config.yaml
color_jitter: 0.1
fusion: "prefix"
decoder_norm_position: "pre"
Rows from block 4 of the image encoder of a small image captioner, named by matrix and row number. Rows with one number belong to one neuron. Each number is 128 + 32 x the weight over its row's rms, rounded and kept within 0 to 255. All counts start at 0. Numbers have three digits each.
After each neuron's rows are labels from the 100 images, of 14976, where the neuron reaches its highest value: "place" is the part of the image that holds the peak. Only what is clearly more common there than usual is listed. The data: regions of photos with short descriptions (Visual Genome).
# fc1: MLP up (encoder.blocks.4.mlp.fc1.weight, 384x128), inputs 0-127
# fc2: MLP down (encoder.blocks.4.mlp.fc2.weight, 128x384, transposed), outputs 0-127

fc1.272:069139141105180162145106074135099155097107131110084156125112109137106078136097094168104127103116064138138165113115104140120142090114128151106212135128172086089162127153150103187136186127116148116063128165112133110119139120191164151188145063118120110089103203159137129121072074166162085183185173171158122138104125138126117161104102135135089109114140145114199127094152166104203134124119
fc2.272:100116157183185137127132143144170130131108103128131119105150155185133093053094130166172138165111123136189097114096148127166137175146064163129103111146098140143113182117080155102159135135148068114090066064104138159148141196103094106134136144162101059063204109120159090200118139106085112168125097139122156114130120156084142170140124074123150097155143094140161153079156158174093135127114
place: top left

fc1.186:206111133064170127107127115096167128178104186148117117132186139147106153141048149136115145075147123183116154143152067130081174127099200158164088124132083118168123045137158099143139114126143095149161093111164078151126100109135111132035142141143154133106096118116153138093075163123144167130098152135125148131110086119110152142157117101098086060081115156076115124075111156125119170090141
fc2.186:178088166136138112179129122097110151162142128149162091141140138086174165138159119139137114111089179093072070136089139091113076143073144073101139134080182105183114104074103160087163122094123136082122089111158181047124100148075160113137123157183139083126168073104076133145118115096093137118129121105143147085131167106144072109176154144119107148110127158174117092153071126141126125117209
place: bottom right

fc1.354:085109133148125081099160146123100108169083092116077149135108112100121134136141115085110174117123127154131129073117094142135206094137130098204050070134143169139173125113156179071156112151123110190116158129116060094144137144132165110168105078101131127137078077110128154103079202145146116180217134145137147082137101082115148146120131107129166121150103145146115136123125165071207123151136
fc2.354:134083097159132139099135084148151143090113141137138108102137114157128119138109119121143143150132116118088095166161171147102129137067150174132115160113192096174128093115134147115146145201107101112123095168115151132149106061100120089185074189107118131069112104113131104109172105168158124234067119148169143111150132120196167142200125109122137220131126138125094174176137111172131086124190
place: top left

fc1.67:212107176101129152122168108107152066168115199079125072135113127118096128087075092151131154112137136077130168118122096110156126123120172138144142035156186097210102203107153122112113118086159130179186127145218131063115136125107104117109113109102153131070083148147168130134121151097126123125161143123130133132147079120118120111130125115166099141091137149130116125153126070163127200119120
fc2.67:106129181148135100051145163118177145145084085156120085128137154099165127144133119141122104120101134208189112092075121132200139159089109121169154166138127125086116132159098104117119129120070143143147111161137145128131112116093121140168135101112126127183072167179162149114162070114147130108157003137117114150182143114092124134158088125140182150095137110114106127108186193066117144114184
place: bottom left

fc1.244:152103127154174106170088143090169099124116140134156150121091151115073159124136089106124071119150164081086047081142096121126143153090134125128145100103208168177132103105143155134138116163117165141098180125144100116106154154114165156153151192170158095097068152173074121140129146106090151181127125133178111106091084171068137130121103082158127151185104161099156147102053111183081138093148
fc2.244:147084094116074148087141122092137141133129077124114105152136188211146094146133131166135196143127151158118150183092131121145110101169029093157098208106118160122119112121095146145093114136135126078095103091128171117132152135162196129104151136143135149188149072085143138115169099119187124134104128137055203143187058150157151121111156113123146133129088114147128091143127161113098108109175
place: bottom left

fc1.105:054118119108140122095088167185173141107132102094102153094144154121137157064193111145111141185131138091135135160145077126125113087105106130140148130157119118079081145172150097133136053167141079116128137059121208074197142060186154133155121060146116100127130179119162084113154112134123154197150130147065125120130119114137136141077121115107155159195094106148129094104127133096123147110133
fc2.105:138110126201138081138124102103143122148113129179200156119175164142138173125152108073120111142193093122086156129140112140090175136167124059047095151082097165222135141141081133168094086094170102113128137122141131160125083139170133154104147109169118149136102138111166151166188145118141111154162128088189118149121144115147087153162136130111141133148078127114144101179106082076099144063082
place: top right; bottom right

fc1.265:127164116145146177158067131102166144165150109171116119129149186173186137065164113129135131153133146069151118172121188114115098117177121117197059149077097146144118113175049098103152136110132142128164142141148151119176113086128141187160186094141104126119105137111104171155184103123064129086134183130064121116084095136138116122165081083116172116160127157134061097115178113146122124137117
fc2.265:077178125155163105154115115161121066165119164112153074081134137177126173117101136117174108111123167146107165114052103144081129148134147105089131111155107142177138128144171108165160067062160102122120120122098118141168127125154138136157166076115215110078109162099113094076092085083100113143122079197124155153157153088110149113154090108056147172107134169099189111104163144121143158102114
place: top right

fc1.292:134077136200129152177175091083150115185145201125156156109101115117123130121096161116124133125142144110116156081116137177104125112179133164138178147214143089142132184133136132084144156108105140084063091062170150105151132131146117155119150132161088144092124134096145135161131166121094069089099081115112055176139123101138139121074176109111120117134130113138156179156161140210132193090097
fc2.292:148150098126063145064150143204111148127121107127106127129142078131097140140158141136104044129098089146153102083132134147144218108110168115098142028129143140109149135110139141138147165115068146140154159137167094100113120182101105098108138120160092109145156114177154160131103099137119137075085151142103186127138112123167160096119101101164144154161076183115077117065145121082089042120148
place: top right

fc1.109:153121119127168115141128172136172104140077153120136140140086115114124133144117190148128145097080101110165112085170121085130170153125118176128093146098079150116167121187071076042104150142160112164073090114092104191148167116091088172121163182087145146136132132127133176146153139102135153140150150110087139117175208093115095143186131147083165134149126173081117079125114162038109110159115
fc2.109:134130082129092108138117125105091162138130169126182088141167161126087098124132157142147139135113153169081128146100101092073101132107170123122164094096152147125164084076171184154109139169111067156152154138125151085151058104072110114135048121145169097099116115167083145142107135097112139128106107162154157112146126172104151114061101206136165107144174136180167145103194146076047130147169
place: top centre

fc1.327:060110121175172130102115099136112120035173135126135206138088114127182180073147144102104127148133157099120165114174160148197138123040130154125153106114114111150098094134116138103147137097149159125110137154139155128117126112125151150145175091124133124092163134143164092132098180151141147125130141196125103176111078120152114128111122124074089044131081170116107108157128114089204140216148
fc2.327:121135119159114095185164131074184167163168105158176095092130097159145092137119109105152138124115132133055102098135103128124123144145202145146092169146119119128081199096161110237118145109102094157131109088128109140027072169161104122155177107115112116090146135188085136093155110085114148139127164084099123063147168093116148119117106077116145116131135103160085153105147128111111106127169
place: top centre

fc1.175:119121101156132144097109109193103082142212086101142168159099150170169056153123158076063133116143102133117144149081118120183170158135035108178110141120156144127098093111110145149138170138098122086120162115126162166137102139049134151124142090155175116142171104082144097150105137126184123115114121084142128149149123111096155091120102120083154109141049134153115106107090102143200105076171
fc2.175:082140111063108154130100149109185099137120135114126161089088206100099141173133112124169118104122172110087082095116130185098119146146083143087082102094101169111085155089108149089111149143138111139099184169099113108121166114180151213111108119153100122099136080170104084103091123139098147152137133130091197097154172180128164180148179147190139141231130157122131134125143132100141125124141
place: top centre

fc1.160:160168100075133187105059140140119145167112154135174091149130109111102095167089173107150188172203157141128122119179138120165124125104099094134158131155167190150118161212153111112113171072132111140162107142150133112116126118134120093166155183130138151100118192143103167155126211087218152125090178151122134117179139077101117116135143156090103157150095124158189119107129147149155147131103
fc2.160:091083149138141161092088144158134155130117105123131112172127114177120137144111126075126138122108097100169073125156135070167124100152077117083134132156142161212098167118099153128056141126177148138141188129183082109163099130096095085167098078163074093064192125114119110180101149113073106165099124133145170086122115130168167131108102153100114157124094167112131122182138169105175059153158
place: top left

fc1.206:139160091106121146198110134095117110145101175103136101126113152135162123142162104090142140184091082103116084175138110084143129069124161225155125105124127153146137136070121114104119169139206161164152099146155135149162110117140062161166152160099137093104108131148069084135071127141102148176126063106133106090114080112137108119088160082089092195188107069192122126114116136149146137148159
fc2.206:130154161133125141125059112159139109121100134110065144172136153104108079164157154161074150124189099098152161117117093082139149111098096111185103129153158114191099169112118076099132156133104133122120121133130139140077134147134183129101145166124124143151113204112090162112124087133103129164172077117079145114101109131134161102129197200121114126074068212060112100078180115142138141102187
place: bottom centre

fc1.324:121165116069134104112153079056155095123124117132166132112143154167146097151095177117104069121091152119150100114096076129147125141124134105198163162157125134148144074095153064112182131152081164171158149205159104076060171111129172170132125147075181111120151130079160107158084111159099162117134189147132176114054138157141111126120144135061145108121131087131118134118070163147107152143140
fc2.324:143085153129163135165189119113128112139096075174115090081116161043113121134188110146120112113152162191122198107151137133122117125128141169161139111090142114158133106135092100121138075068140092140149143081115127067181112084179103160117164061142173152082179119147108112144095158105135114114113109117112137120091163085155114115108145171075159152096153193167136152138089143083154200076089
place: top right

fc1.284:128143161091144167165098136167149131134126184116149130111082141152132066156089137101141157151181083182153066116194141100068125154148102112123126112131152180169114213106111065090159157131142129140124143141157172123125115121136125131113180133115172125167107189159069154122215107143156117128136148159176133139187202105122195179154121129172127148114097125121181078107141134169139162141124
fc2.284:134124118151133072120134036144147170124106158137133160081136108180105144163153119126163107103110150077091072129135106129125137115093109112174164134130139113123059144089148123113102184112126089137122136152151094162150163199105167124184130145168116157109061079156115188130103129183085120128087120083099130100056128168129116149080120081089103133113135089133067123172214186161125117124091
place: top left

fc1.126:083111128093099157174147134110106150140071182115113129160159166157116146201105187083165178195131113121158183131130132102135129111081096169093122146148169158170101150127183174155114116137133098120127156185175114116168113129141138093112063097151188107134072159165106079138118138219115109115087095175167105135094148129117092138094116097133109128129101099172095122047151090129138123102167
fc2.126:094117135187112135123123091184119158159156191095146146111204123128126146193160143080225134147067131129167125109135112157099109147153070049119105105122107139156091188171141063156073086122113054153119126139153094146122122136120123125131134110105096189127128142155168092111121139150082115113155104085121112128145140143142122155106138108135069156152198089145175125167112112163184177129158
place: bottom centre

fc1.220:143128127106140102155071119134120144114125146158126109159142166108127181140142111087155106126158127129127128147112162139153150119156190127115148097068133141169110122143122167115123102149117169118142179155186166164186060147104143136179179119153082156096107119129146116085162114113143136117189169156096174120150119244188122092192127176098075093106072149056124098147110111154144112135214
fc2.220:087159153203168178160167187083133107145146137152159132101159128078118213120153103188112116138149142146122110099096167150129126165121133124098119166095101095119062128123117093130092143112137054161133147104118128171152093130134138049138136127094147143183090164127127078100121076095134103179083105135104177138136161158155147152081129097125207075085132145172194158123157113141160120156100
place: middle right

fc1.355:126147126140100175146154148092043128171105140225128073161111122127160158143043156187113146104166155195110081085158141081152140095139150135107122116155118067143120132131151121092090078166135061135116152078114134163120099162099139187131105115099150132144123130171076117076145127145109143118105130117176114110096142096174158146077158094149115165171080171098114143129100112146106196107134
fc2.355:109126146138160129088135066085166110052118078106128111109151134141075115137106165086116130110116124108096075153045126172143130116097149108076132107154152173109135163116112137174130118099103182140150149114174130120118158113101185051131127121109111152119104150143143083135201137098121115142108079145155094023079079144137190128076103114122122139184136087145132153122080134123069060109130
place: bottom left

fc1.69:150147117146112100078127179137143191119118124156117163153129123156103099140076142125142123161095141122142120091176198127080097154054150082139133099111151130144099123141105157139151138125173113063160110105095106194112095113119158165155196128151074186148158115074116178084121119126107115151158132187148121168117159132167161119183118157155156150111125161129085198134104144228096134066085
fc2.69:085157138095157136140113124132152132140109093149153148133124112073076181154134117104067125154102179177091137065114071135179137084197154090167208187156155128166121136104171052128100071132121107115144183093109070156165158103100138143184143096099153094127156120175122156130120109146117104187092118133138079109068126143161138125167159087082158132095153111124183151144165114102130106127146
place: middle right

fc1.238:129136093103186180164140150126109148079139113129097112106147147098154148104108101124135062065143119097116144149121139112090078149095127210179144141063151181117067119120107131140095148170135122075138163104098099180098136126160210129134152118126100097141175126123186148134137064121181070087123059147080105123100110086124153154122141119097175193120144155116114165111141088135070084152110
fc2.238:124088187126139101065063123173145162104126115121126164112116112151091110103145117141130127167177119184141162090115111179081144143147130068102142147111153111110131147173150090117114114147146149211138129108176135107108079127121133119142128131092155122131133135143111144112075169149141188172149212074196147203091132190129109079158118122158146143089121141118123129166142156187212105060109
place: middle right

fc1.12:167132143149101061196147157175162155162114116150124145086151150096158093073171129118091141113112093149120109120200115175111168178151183095085118101094073122107130092129163104140168168115092133089077089126130131130078140149142146125063153137103084142146126128091136129104136115094114067167101126131080098085082169150169149122179183167155077101122168141103054131091120128104143111192143
fc2.12:128085089093119126150113125123067131172144150119120064157151115108111159102134180102104140099150136072132156122123112110092134161125113128141152121070123093173132150085164162128114135166187104058110168151080079086142098106139132095196187150103073108083131124090194083164131164142090168100148067113136143163131095116120104175090140042119108073142160166125119106116048133113146149091141
place: top right

fc1.78:138076076139084102117140154105126106169081133081110162118085085125180114149143139160094131147070144246129112094107108108153163185149117121048104109112129129140147121131144129105145089142122160105142120123142118092125146144126047131124169168115105167108135087152140126151138178076111105141153095158122131123132220147181071178158128214162098100157115100133106087128170105096124122153168
fc2.78:101145098120171087096156109135098201125108121052133106102200100161074075087158161094137114154107141122164151099144184138150136114102122106154108149091166200118127067162129189136135094115147142163128149091151131126108085148080134145136127119132155109082143169093107127073165183090143152120168175126197084107098156101129122173110136164088083100138111100124173080180088107103113178149099
place: top centre

fc1.30:154069121112200152169095216066115124129113090065137118120120174150104137109113088080101129192175126138122074156163136087136106083135101144092104173090125113096155097121176179146142088073103048144092115153159115150124152134096117133135193119121140171184117101178151113082141087143091092177129148109129110109109170168153101145146173116148117174125131136148126123155151084107127178080150
fc2.30:138176138123096124134100122141127115142112133125135129087126156124100145180080058091168159124080146126145096147081089123163139123135107155116054095156095175111150081109097074130141097117186097135191180148133161113199105108144173151058112082123120119162070128189131147130148229142158136127104147180133139070158131117113181086050115060118119123149146113126093123109099104123130118104110
place: bottom right

fc1.269:167167089127198113141179134132145178114128141114127127101047082141142170109082099158098216122147129150108145145181108162108064176132167174165109129165152118117184130142098091093081071142100104097171099130185137187129108132172143076156165099174116064145145096116133154155190085162095112099135141107156135111144099080141174165137152123168088149156110128133108107138124139120106156125177
fc2.269:149191166092117114103120164156137114086161198156147148109128161100104110161165180094177135116155088116149107076099139055130125082092059115113099089132150104151124202077121138154132131095145055122142169137049103162134133194105114176145169130109103182160138172164148110117150166148172157142176131118141098167167105109103133115078184153136111108104134133092120123167138068153134171115130
place: bottom right

fc1.76:139129077158104076153100183140208168147087067165184144076144161107158121091119165110117115151139100163133106112103158132169109079073070124094114097099111104133091107175150157140149129142075086121121184089146166106205102162097079161103140095119099118128158160096158173102084099142134127145171181165129096098165098133095112122116122140044137107114120168119162108133083079098126141158144
fc2.76:115111174178123153165097117089174130149117101139132152136131137127158196136145119124134120178105118120105062121107069174145107184118178146101232144072088052136188184103139063115068150110147097158141161157123159125103165150175101102091138125146100112128110135094129117124139114108142121147085107139133141134100164136134153140120064114130111099079170106149091111126074092127114154232151
place: top right

fc1.134:092126177123090090118086175127099134098106115138135099173136137129099134164091151066142104151195150167087158136112087135153164073156113093166103166175105165138071105105095087122105127123097072223127087075141097092137152126131152111133164124133125115153142120178165105162198092140154108125203142162162173104136092083188097107120128074134134081140076121104095165088150103134100141158117
fc2.134:145120088168124149083118106097149135174040167138131102158071073124134125124158152109129096122122090196114074133160099127163105112091197109116152077126087149081153168115138077157057170154123088160048171144169153144099131145062129158135147146094127094159071117108160166146161155102127129076121170138088146144119113149064115135108083141097162164136075127108139117106093142142125092169145
place: middle left

fc1.194:101235124126117141114090139186193149217133090172149068101153116135142142130117082136112157142116153100195117165084149110063086146115170143100138136086100056143147148144119144088108161159168104144149122129102111169094048140104119141104177115123133177125113067128109122123078113127156079137099111130110139150119136058141110164116121115119140163140163106200119093119118101162132177124088
fc2.194:178144110110163172166103102131099110153152159102115085079141151160168074123142151098168173136104125162169170090113089151154112208131094050192102115161128146081101094137125158103156057127143114159090179087119098098117120118086091170175191155156111126147124122137165100159140087099157163122174138099151169082167141147108140117085086124124113104109126127154107132065162115124159153051101
place: bottom centre

fc1.108:124150142116080109043141113133120181136119073040098094127091101166118133060141106134164153117095118073100116100133198093136173117158140130155140168179187126149178028126174133088156122174099140083112125098105132093107123125103146188145156114169108115102158152164080110100109127140048100203081118129124099111098099138093146118092117133148105129124118147109145146130131094168138156117143
fc2.108:108140163139134040144123075117145153122137139121111112115162098094106087169121118144112074102090118114183149116110052125140112120180124160085152121115155146158077160118022087140075123154152100121145134093153053115166086126152148170122154182179173103137146149094126120151192137107090145081157104149179128141142183144155162112073155140158095120056123122125107074137153129118141115125185
place: bottom left

fc1.281:140117100108110129073093085191100120150095108180138127147124130167128069164122105174082141168154027136153174132188068100145098126121106123107144125151070105132186161135172064102122108120115063174127137067130123148132147125095107145167069081201110123157134138168162130153134047138147142131121071107150090099101157129167144138103176126168124088126146099171126152137094113130108126163122
fc2.281:143144158149153093182102118126153159154094177094116173161114140081180116115124096116164107139130120149129120137129118062138102113166148182105149115152170113194157112110092110131093110165119146108101146110138178171064161143132191126105155157123076190091136140174132058064186153127127126150144104111123136111149151136102105094093132102069088204164165120076174134143152089057112126180077
place: top right

fc1.3:076102153129170119143181150124146150179110147183141160135160176133158131166082102153119109163151120150140102142181112127149108119130052140133071165113100067170113136146126122093110157128150085079159123119115175144096093139127067183152195102130133145064167042145146077150115045091080133102059151130150136106125108145128141148105184124144090135177103120092116065118105135127134089141150
fc2.3:109127137160083198153096182155180142097175135111139105112097110104174123132160126065121156120114135081098129137085157148040097148171162156129126121153122132110127188171139070144149064074160097084123106095096102162143117151165131080163120107068143120118114174192100137140113155132112133161132148126088127130141147098137127160118155051089160078042141134194120067110120110157110138135144
place: top centre

fc1.45:092126123161124141144095113122170057138117123106079086105090133117171166125096140134174128109054076105125133090111177119156126097077151101178169109133158177097128169137174167168175161155135126133136159137137146119074135152204207160143080126098174136172078124140099088123099091167163114135142166214118145103123114131168075158105181164110114099169130128102124135110048124128114112141140
fc2.45:137177102098147143114116149151173175150150142128148123134101099103153106122147130127087133089163191160160127161137067135096150174123178128109087132131098069105122128114060116098126127099147145137138096073145156122134130085113106138139135101126121129073181123194099102104108066111103132180026172113200102093137148109137150118163097124140098136093181154081101095048217138098149157116118
place: top right

fc1.299:136109090069064110138119122104184134107073111113183128163072107181158078103148092135148140132117112180127148135102157168123141152124145123166158088070128160089144127148122150112122073167108140115117161074083128146148066105059085168099168149100140101152087128161088122110135143081139135121145121081116080075067168175081137165162099105103098092097106148165124158119195117094072111085113
fc2.299:099182188144083124097140116056053121114111172141164070082145154095055164105166172132088089119072153174123072134131138156087100150142093133131102122170121121135084200124131175102119141084152145128121167120136100145142095139102159155151114163102122126077150108104143135064087129136159110116217081136079153100117139129094136112188154126135136173160163117133081096131137116086083162130133
place: top centre

fc1.40:174180106136169154154148129190127186112154110128110130109141105084109144135136063090177139131150103158164139162125147102096146129147141115079099118052145166172139167161050153159179130162106110145126170149176173159162103059180111160189116121083126159127150156110087126077126097154078176101149092132143116164168093115111096146134102129157139166176091149194155114121118106087124180128175
fc2.40:154079139201090069126105106192138082151106116158159097109159165096143079151136147096145100173171104141095137118150156075166108121165134117121169116103140141111087072162117126136068151116088133151097145119089089111075154095123149160156182168130100130096061131100126163121078182046160140193157091164161158114141149146190172116132089123103161093156127143114107095157129159156172124127167
place: bottom centre

fc1.139:123172157152102119138085085105103139166128182186111123129147058167140139132114085114163128110092114119152107108162124087102080088095078114073110164123170124076117146081108112201094168079065116145120104137094181153163140167118124151163151139183158121136123114142126083118097176121188126168102090116212106153128104149132159166140196094094074092120153154142089116178101086115107091128124
fc2.139:115137130143180106118199082115151117145137122085085084113119145153101151108125103084091083089145133116158107113106054113135127073133078130086145089102131069151168102142140132125131129164141160136165147158116135117085201147083160175032154081146124132188125132187158081111180105164186131115140110088124172100116124184153122121112163109111126141101110147153126152187030130143166136148127
place: middle left

fc1.357:177133147130120084207158182091136134094083132154166126098135116115125166110034147102095076085119116129105100120140148133075164153120148143153150180083134116113060128121084112110153151135123165141115172125154103138090122154084185114133173108161109158145112145146121148174152074180122093125156131149173172145076121177122171118161105065110130166090180146160109164113114125107066204159091
fc2.357:138125131107112102146171179147097188150145112098127134121151109139157072142117138112114105137052098173112081186154168105091080064111213095143140155114136170126166114092164102170119115113086109079125088111152157128168096126127146136179155147122167154118094130115162200140107073146125152058109098111141121078122102118192125148136165070118070105135143145098118137128045107136120119050135
place: bottom left

fc1.31:129124144107149108138089094108142144162105098067181099137075137119126124134141079103174075172106148159088131048049143144148147125103098107127154136201124071083150126100094079064130120121141185128117178106118102147117140049156130122134143065189120119084184108181132135173144151103125123105141091127093139082124103117088102123102192145150068134103127100094130081155152097133125072126107
fc2.31:153120125138135084162118128111146149164115157139166156097129116127179153119112121108165176111136141090191112110128106094169100154112185155120135091160076110106119163153062138089129129162195113084148156111142143089158185138062181116133127172182116115155152160129159130097149182106094157083102142107114096135105085086127142073148095115116148072160106119143140094175163199069095042195117
place: centre

fc1.161:128136098087138112125141155121115094100130145127167165107143157101091126142129198138166162121173104100151078134149112151172196119106126093117074121088118170162104143132163122170075123235077152125139152118141105123219151120175125117155131148196081129125150088101123105181117124096103111060154174124106085116113095150153149156130145117116105046127106106122103117108165199118178113130190
fc2.161:113117156173120127121071123128148091156156085134167159103114106155077163084074179157111128081168089108146106102089095135199101102127119139081079090125070108124169136187162101103105126123125155134127087112155107089122097111170177150179093120099063130158196137161128123150184114146094093178074122107152214117114122116141179069114125097100147133119141115122173115142178113151114183138171
place: top left

fc1.361:146162125093134097129127156132135161186101165118130134117115089122131119077116124057148135122131144100144116150110186146129129115068157080172109148130114125142139137087078099123160145127152153197185182141126096124187143109154125109048140135189143159113067162118145075124163089089133102150121164121115125190112081106094097176129203166129120160088104223142127075107117085078137151182134
fc2.361:106137106073156181186118126091186104139088109187083123136135104176081131127172111087177089142085102132109106121193084071125115136129083200145111073134175131125130135133141146110119139153080153180165131105097148082156101087103076129098163089129148142170118196070117116129116139095076092185153126138126129141098168135184116102137143162099088142172106093134061113143166131117177143154111
place: centre

fc1.264:102114012157144132098126137056178101075148177104157122116130166151120096112144165163158106182127130123174156105126124135143090114153117134105132107136105139164101122066177138130152075169155103135119180141126119090114145154129073121098142158070167104159122166179107154117137132106103179120192112152147173152090078079077058135161218149134138085159143120142110112177143111133095138125143
fc2.264:157114121066178096162130099128104096169137080083182126137156071108123116170180148079103177109103105112109111089109104128153160091091048105133138116084125140108143105146110146162183135114159137139148115094078165151158132106136111085136114107100141161141133115091065119183146118092157129140088118052133129105116107147120150127140093222143161144087114149101135095044060166140087145093183
place: top centre

fc1.277:117110078166104123143140149111094110128138149171115159107120085138130108101144172110154130083121108106128065103139161144134127097183151130103095125139103085128161163050081137094162124102179094110119202142063063146177060172098129150083151124098135092089092146107131123130080139126102061154093071094151123189131192131102137125138133144105110145157149155052087089110183134106062145134113
fc2.277:116124102091135091115121122194125168148128108076119119097059132074108086142164143126150197124114125095067200108127110087099162164094139170202127128145125115107081159139125113131091164107143165165146105087089105162127160155174117110142128145188105073090163164171161098156141127165122139089122150164064161125115115155146171136124170209148111162101198158138121146175109169158144098108159
place: centre

fc1.348:171142057114126148052106128137102110150127159107108153150160136121088136182150118083086132064120162173108129150089179159152109152142176156140164091090097108032195100116089121144145120078090116107103105128092129114114158108047109106075104154083117104166104123178120140080104142133107111131116115148111083137125153171106119113120134138101214169124175093102105190186133162154147123126130
fc2.348:034099166154092118095125109114103153125131106158150176134058144167178092111166118126159104058115110079138163123128123133170105078143041131159123176132150143182076186100097168068096120203191104110150145120094146160142101131184100152205130106181139140147138117127103144096170156119139134198106106127158129111115128127129167161112103143137116093144156132103157123125104101129113172088116
place: top right

fc1.81:149152142134129140167209083130147162099123153145165145108123121084123195183170111132120163115092188106119174114172169165111083146136094092170172182175142170136174161192096138163161066102098158154181174176154182068122134100092122111114137135098128107138119142110170146141129053152143162138119095146132155138139142178108166121106120142153137166109115159097124132139099050152140129150197
fc2.81:179078159130136133124153106131134120151124121106081075166102104157149117091136148110143099130173151118137120104144153055132177125093131140055070086130101134146068164157130129116151114140105092172154182116106123153190078130137118136124069112113070107108131134123166160129122110128110095196173157124178177132186121044084138160089100131133163103104164117102119128207078109185180104166100
place: bottom left

fc1.18:178141120125073135140140101128173113120123121152063091101059128149113107122079185133122156155050107114214134141143100121119098132147127168115159125133134133164113180177098129119122099123140106191100147133119080109140087090113153147100091195140162097115140164160101132088098168142135131223149078076136028106086153137119157146141169142125072153093128101140093142151103067114105116127120
fc2.18:099203167135147135112150085158157151123167099092155092126134135157194095116142114104186121073122162180075082096097118054245192134112121132164129085137157076059115100128150175066131166133159146124131156131124158101114155166107180094143138133165084159130071114137133083093165118073103150067116132124127141137112136118159166100103108122135141134094150136155112134133122164094102154132144
place: bottom right; bottom left