{"encoder_arch": "convformer", "model": "image captioner", "dataset": "regions of photos with short descriptions (Visual Genome)", "train_examples": 203450, "image_size": 64, "crop_scale_min": 0.7, "horizontal_flip": true, "rotation_deg": 10, "color_jitter": 0.1, "tokenizer": "word", "vocab_size": 6471, "encoder_norm": "layernorm", "encoder_norm_position": "res_post", "encoder_activation": "star_relu", "encoder_mlp_ratio": 3, "encoder_parallel_block": false, "encoder_inner_norm": false, "encoder_patch_size": [4, 4], "encoder_conv_stem": true, "encoder_depths": [4, 4, 4], "encoder_widths": [64, 128, 256], "encoder_kernel_size": 7, "fusion": "prefix", "label_smoothing": 0.05, "decoder_width": 128, "decoder_layers": 12, "decoder_norm": "layernorm_no_bias", "decoder_norm_position": "pre", "decoder_activation": "gelu", "decoder_mlp_ratio": 3, "decoder_head_dim": 64, "decoder_fused_qkv": false, "decoder_bias": "none", "decoder_qk_norm": true, "decoder_parallel_block": false, "decoder_inner_norm": false, "decoder_drop_path": 0.1, "decoder_positions": "rope", "decoder_prefix_bidirectional": true, "decoder_connector": "linear", "decoder_tie_embeddings": true, "init": "torch_default", "residual_init": "none", "optimizer": "soap", "beta2": 0.999, "learning_rate": 0.002, "beta1": 0.95, "shampoo_beta": 0.999, "eps": 1e-08, "precondition_frequency": 50, "max_precond_dim": 512, "one_sided": false, "adamw_lr_other_params": 0.0012, "max_grad_norm": 5.0, "ema_decay": 0.995, "max_steps": 7600, "batch_size": 128, "epochs": 4.8, "lr_schedule": "cosine_restarts", "final_lr_fraction": 0, "warmup_steps": 380, "weight_decay": 0.2, "adamw_weight_decay_other_params": 0.01}
Rows from block 2 of the image encoder of a small image captioner, named by matrix and row number. Rows with one number belong to one neuron. Each number is 500 + 25 x the weight over its row's rms, rounded and kept within 0 to 999. All counts start at 0. Numbers have three digits each.
After each neuron's rows are labels from the 100 images, of 14976, where the neuron reaches its highest value: "responds to" is what is common among them. Only what is clearly more common there than usual is listed. The data: regions of photos with short descriptions (Visual Genome). In brackets: how many of the 100.
# fc1: MLP up (encoder.blocks.2.mlp.fc1.weight, 192x64), inputs 0-63
# fc2: MLP down (encoder.blocks.2.mlp.fc2.weight, 64x192, transposed), outputs 0-63

fc1.159:488527508497511538485524482474503472465516486496494511492481531525523511486487486467494510504492494459528515497498528483459499476464517533482510588562477482485468505526527475509506502484516553
fc2.159:509486541491482459492486531485457497500506534517485540504465485509520468498496457518444500545476491465498498542542528485514497489506539496495489492452491493460523441488483501490511527498470490
responds to: text has "red" (25)

fc1.41:507498504525444515505508471503494510509452498512481512482495488532515564504520513496545522526528479509518472518523482506504532544504540507514494468535525467570524475514489538475486510479509520
fc2.41:508499507521462487504482508493469542535520497495452470528553489524534508511508444501502505473492465547504485513531478485530497490470495508522504539488497520509516561492459499533472503497529461
responds to: text has "man" (29)

fc1.23:485511483497497498497502537451486476452476532498536532512523515492500547499541495538520536478489493520488462531498525502457514512526476508454476508534453456502525515508513494487553518515489511
fc2.23:486526503532488445512468541485467489505501498452521494474498512481529474480496499516492507517453516495517469524479475513485517486470527529522465537508456528528479448521481513529456517539507507
responds to: text has "sign" (44); text has "red" (27)

fc1.65:435507519482529495500516486479482489496564548482494529494493499453514516487510502536468509510501503516520491535494520507445535525514478491492455474483529487519522453514508557491493513504524514
fc2.65:530519524506514490501490532503456506570472512522483509476523491453506451481514490483503464478538519431474499487521508477467481497488524511489473513505489548451494489484532507491507482489519494
responds to: text has "zebra" (32)

fc1.22:492513473498537512490490506501481479430470490475492472478507503467478487466488477523472494458499498490521454513491484531457498494486497489435439496538458462516473498505481478521495480510499502
fc2.22:526485498519493433520515494475500541500500505484515512517491530465507499519536500486471482516457537471536493510507507457488517479502521505538541496527448487458482473532456499471516508545510480
responds to: text has "red" (25)

fc1.98:500460498470524517541483544445503456501516522503492524505500464489486532545504507454490507529493533499542487494485495458479512545496535474533518500523496503494519497504537536483468470518528525
fc2.98:517488527496507497501537462509481470470482542558516510516475497491470532466517495491522500461554509504500489483494512528496511480506494484460437534455503477480500485449519466518500512516465487
responds to: text has "zebra" (27)

fc1.42:470527523515515531455489497452512462482510478498542530468470509491483468485499538525536508462513490482519499493467466543545490498454507501530488504531536483476452467515496514519488497498516488
fc2.42:485481489541483527536463506516461522498464499485505511504520460446519489471464536534493500513483531503475484511484530518459554513517514467475465510488480480507528509494504525477481506513558469
responds to: text has "sign" (25)

fc1.47:475490495527536514501501492501520508526518528496454510516528502457538500513515532533510516456469490530461526535520555486521492532500490525521551518522511511527471497511510529507498544553506526
fc2.47:489522533497503499545473514464492491497497487498525511467540470478497472488523541496512483507509546522514460472527478501536493536459553492462478513527500473474451455522515472511519486492519485
responds to: text has "sky" (34)

fc1.58:533481476515514525506487508493516512512464519513523485483561517506475503478471502510502492514497531501501481495475522570521550491493516525482478526478460471545479510524512497503443505527558481
fc2.58:483492513485457518507504477435503512563487481506513528514500497491504491505476495491492530498488537495493506540496478484524503488521469464470501494510533556426529470460507504536510529521488489
responds to: text has "blue" (25)

fc1.81:455515450516508531475546497512538505514506511476544440546509496503521498504505468496522516505524554508492478514470525510522493515489542510487478474484473524491530481504494490538531462463518487
fc2.81:529490527496488457482448496496489479494499506532489509483471485536524488490526510479495464514476469478512524492486500484465525460463496505536524508497521523545471493508507483478471553571533523
responds to: text has "blue" (29)

fc1.3:511486487533445515533496492522466523538526497476475447489518493518470558498473484463514496522516494517497444493506469526496515497491474468486484533502530500497550461518473533513484473495501512
fc2.3:493507510507481511483486473481501519520457533471497528475516456533465484506490477485494480505516513558485502531464455462511529486494503481524491501508474473524520547515469487461498556456531499
responds to: text has "man" (30)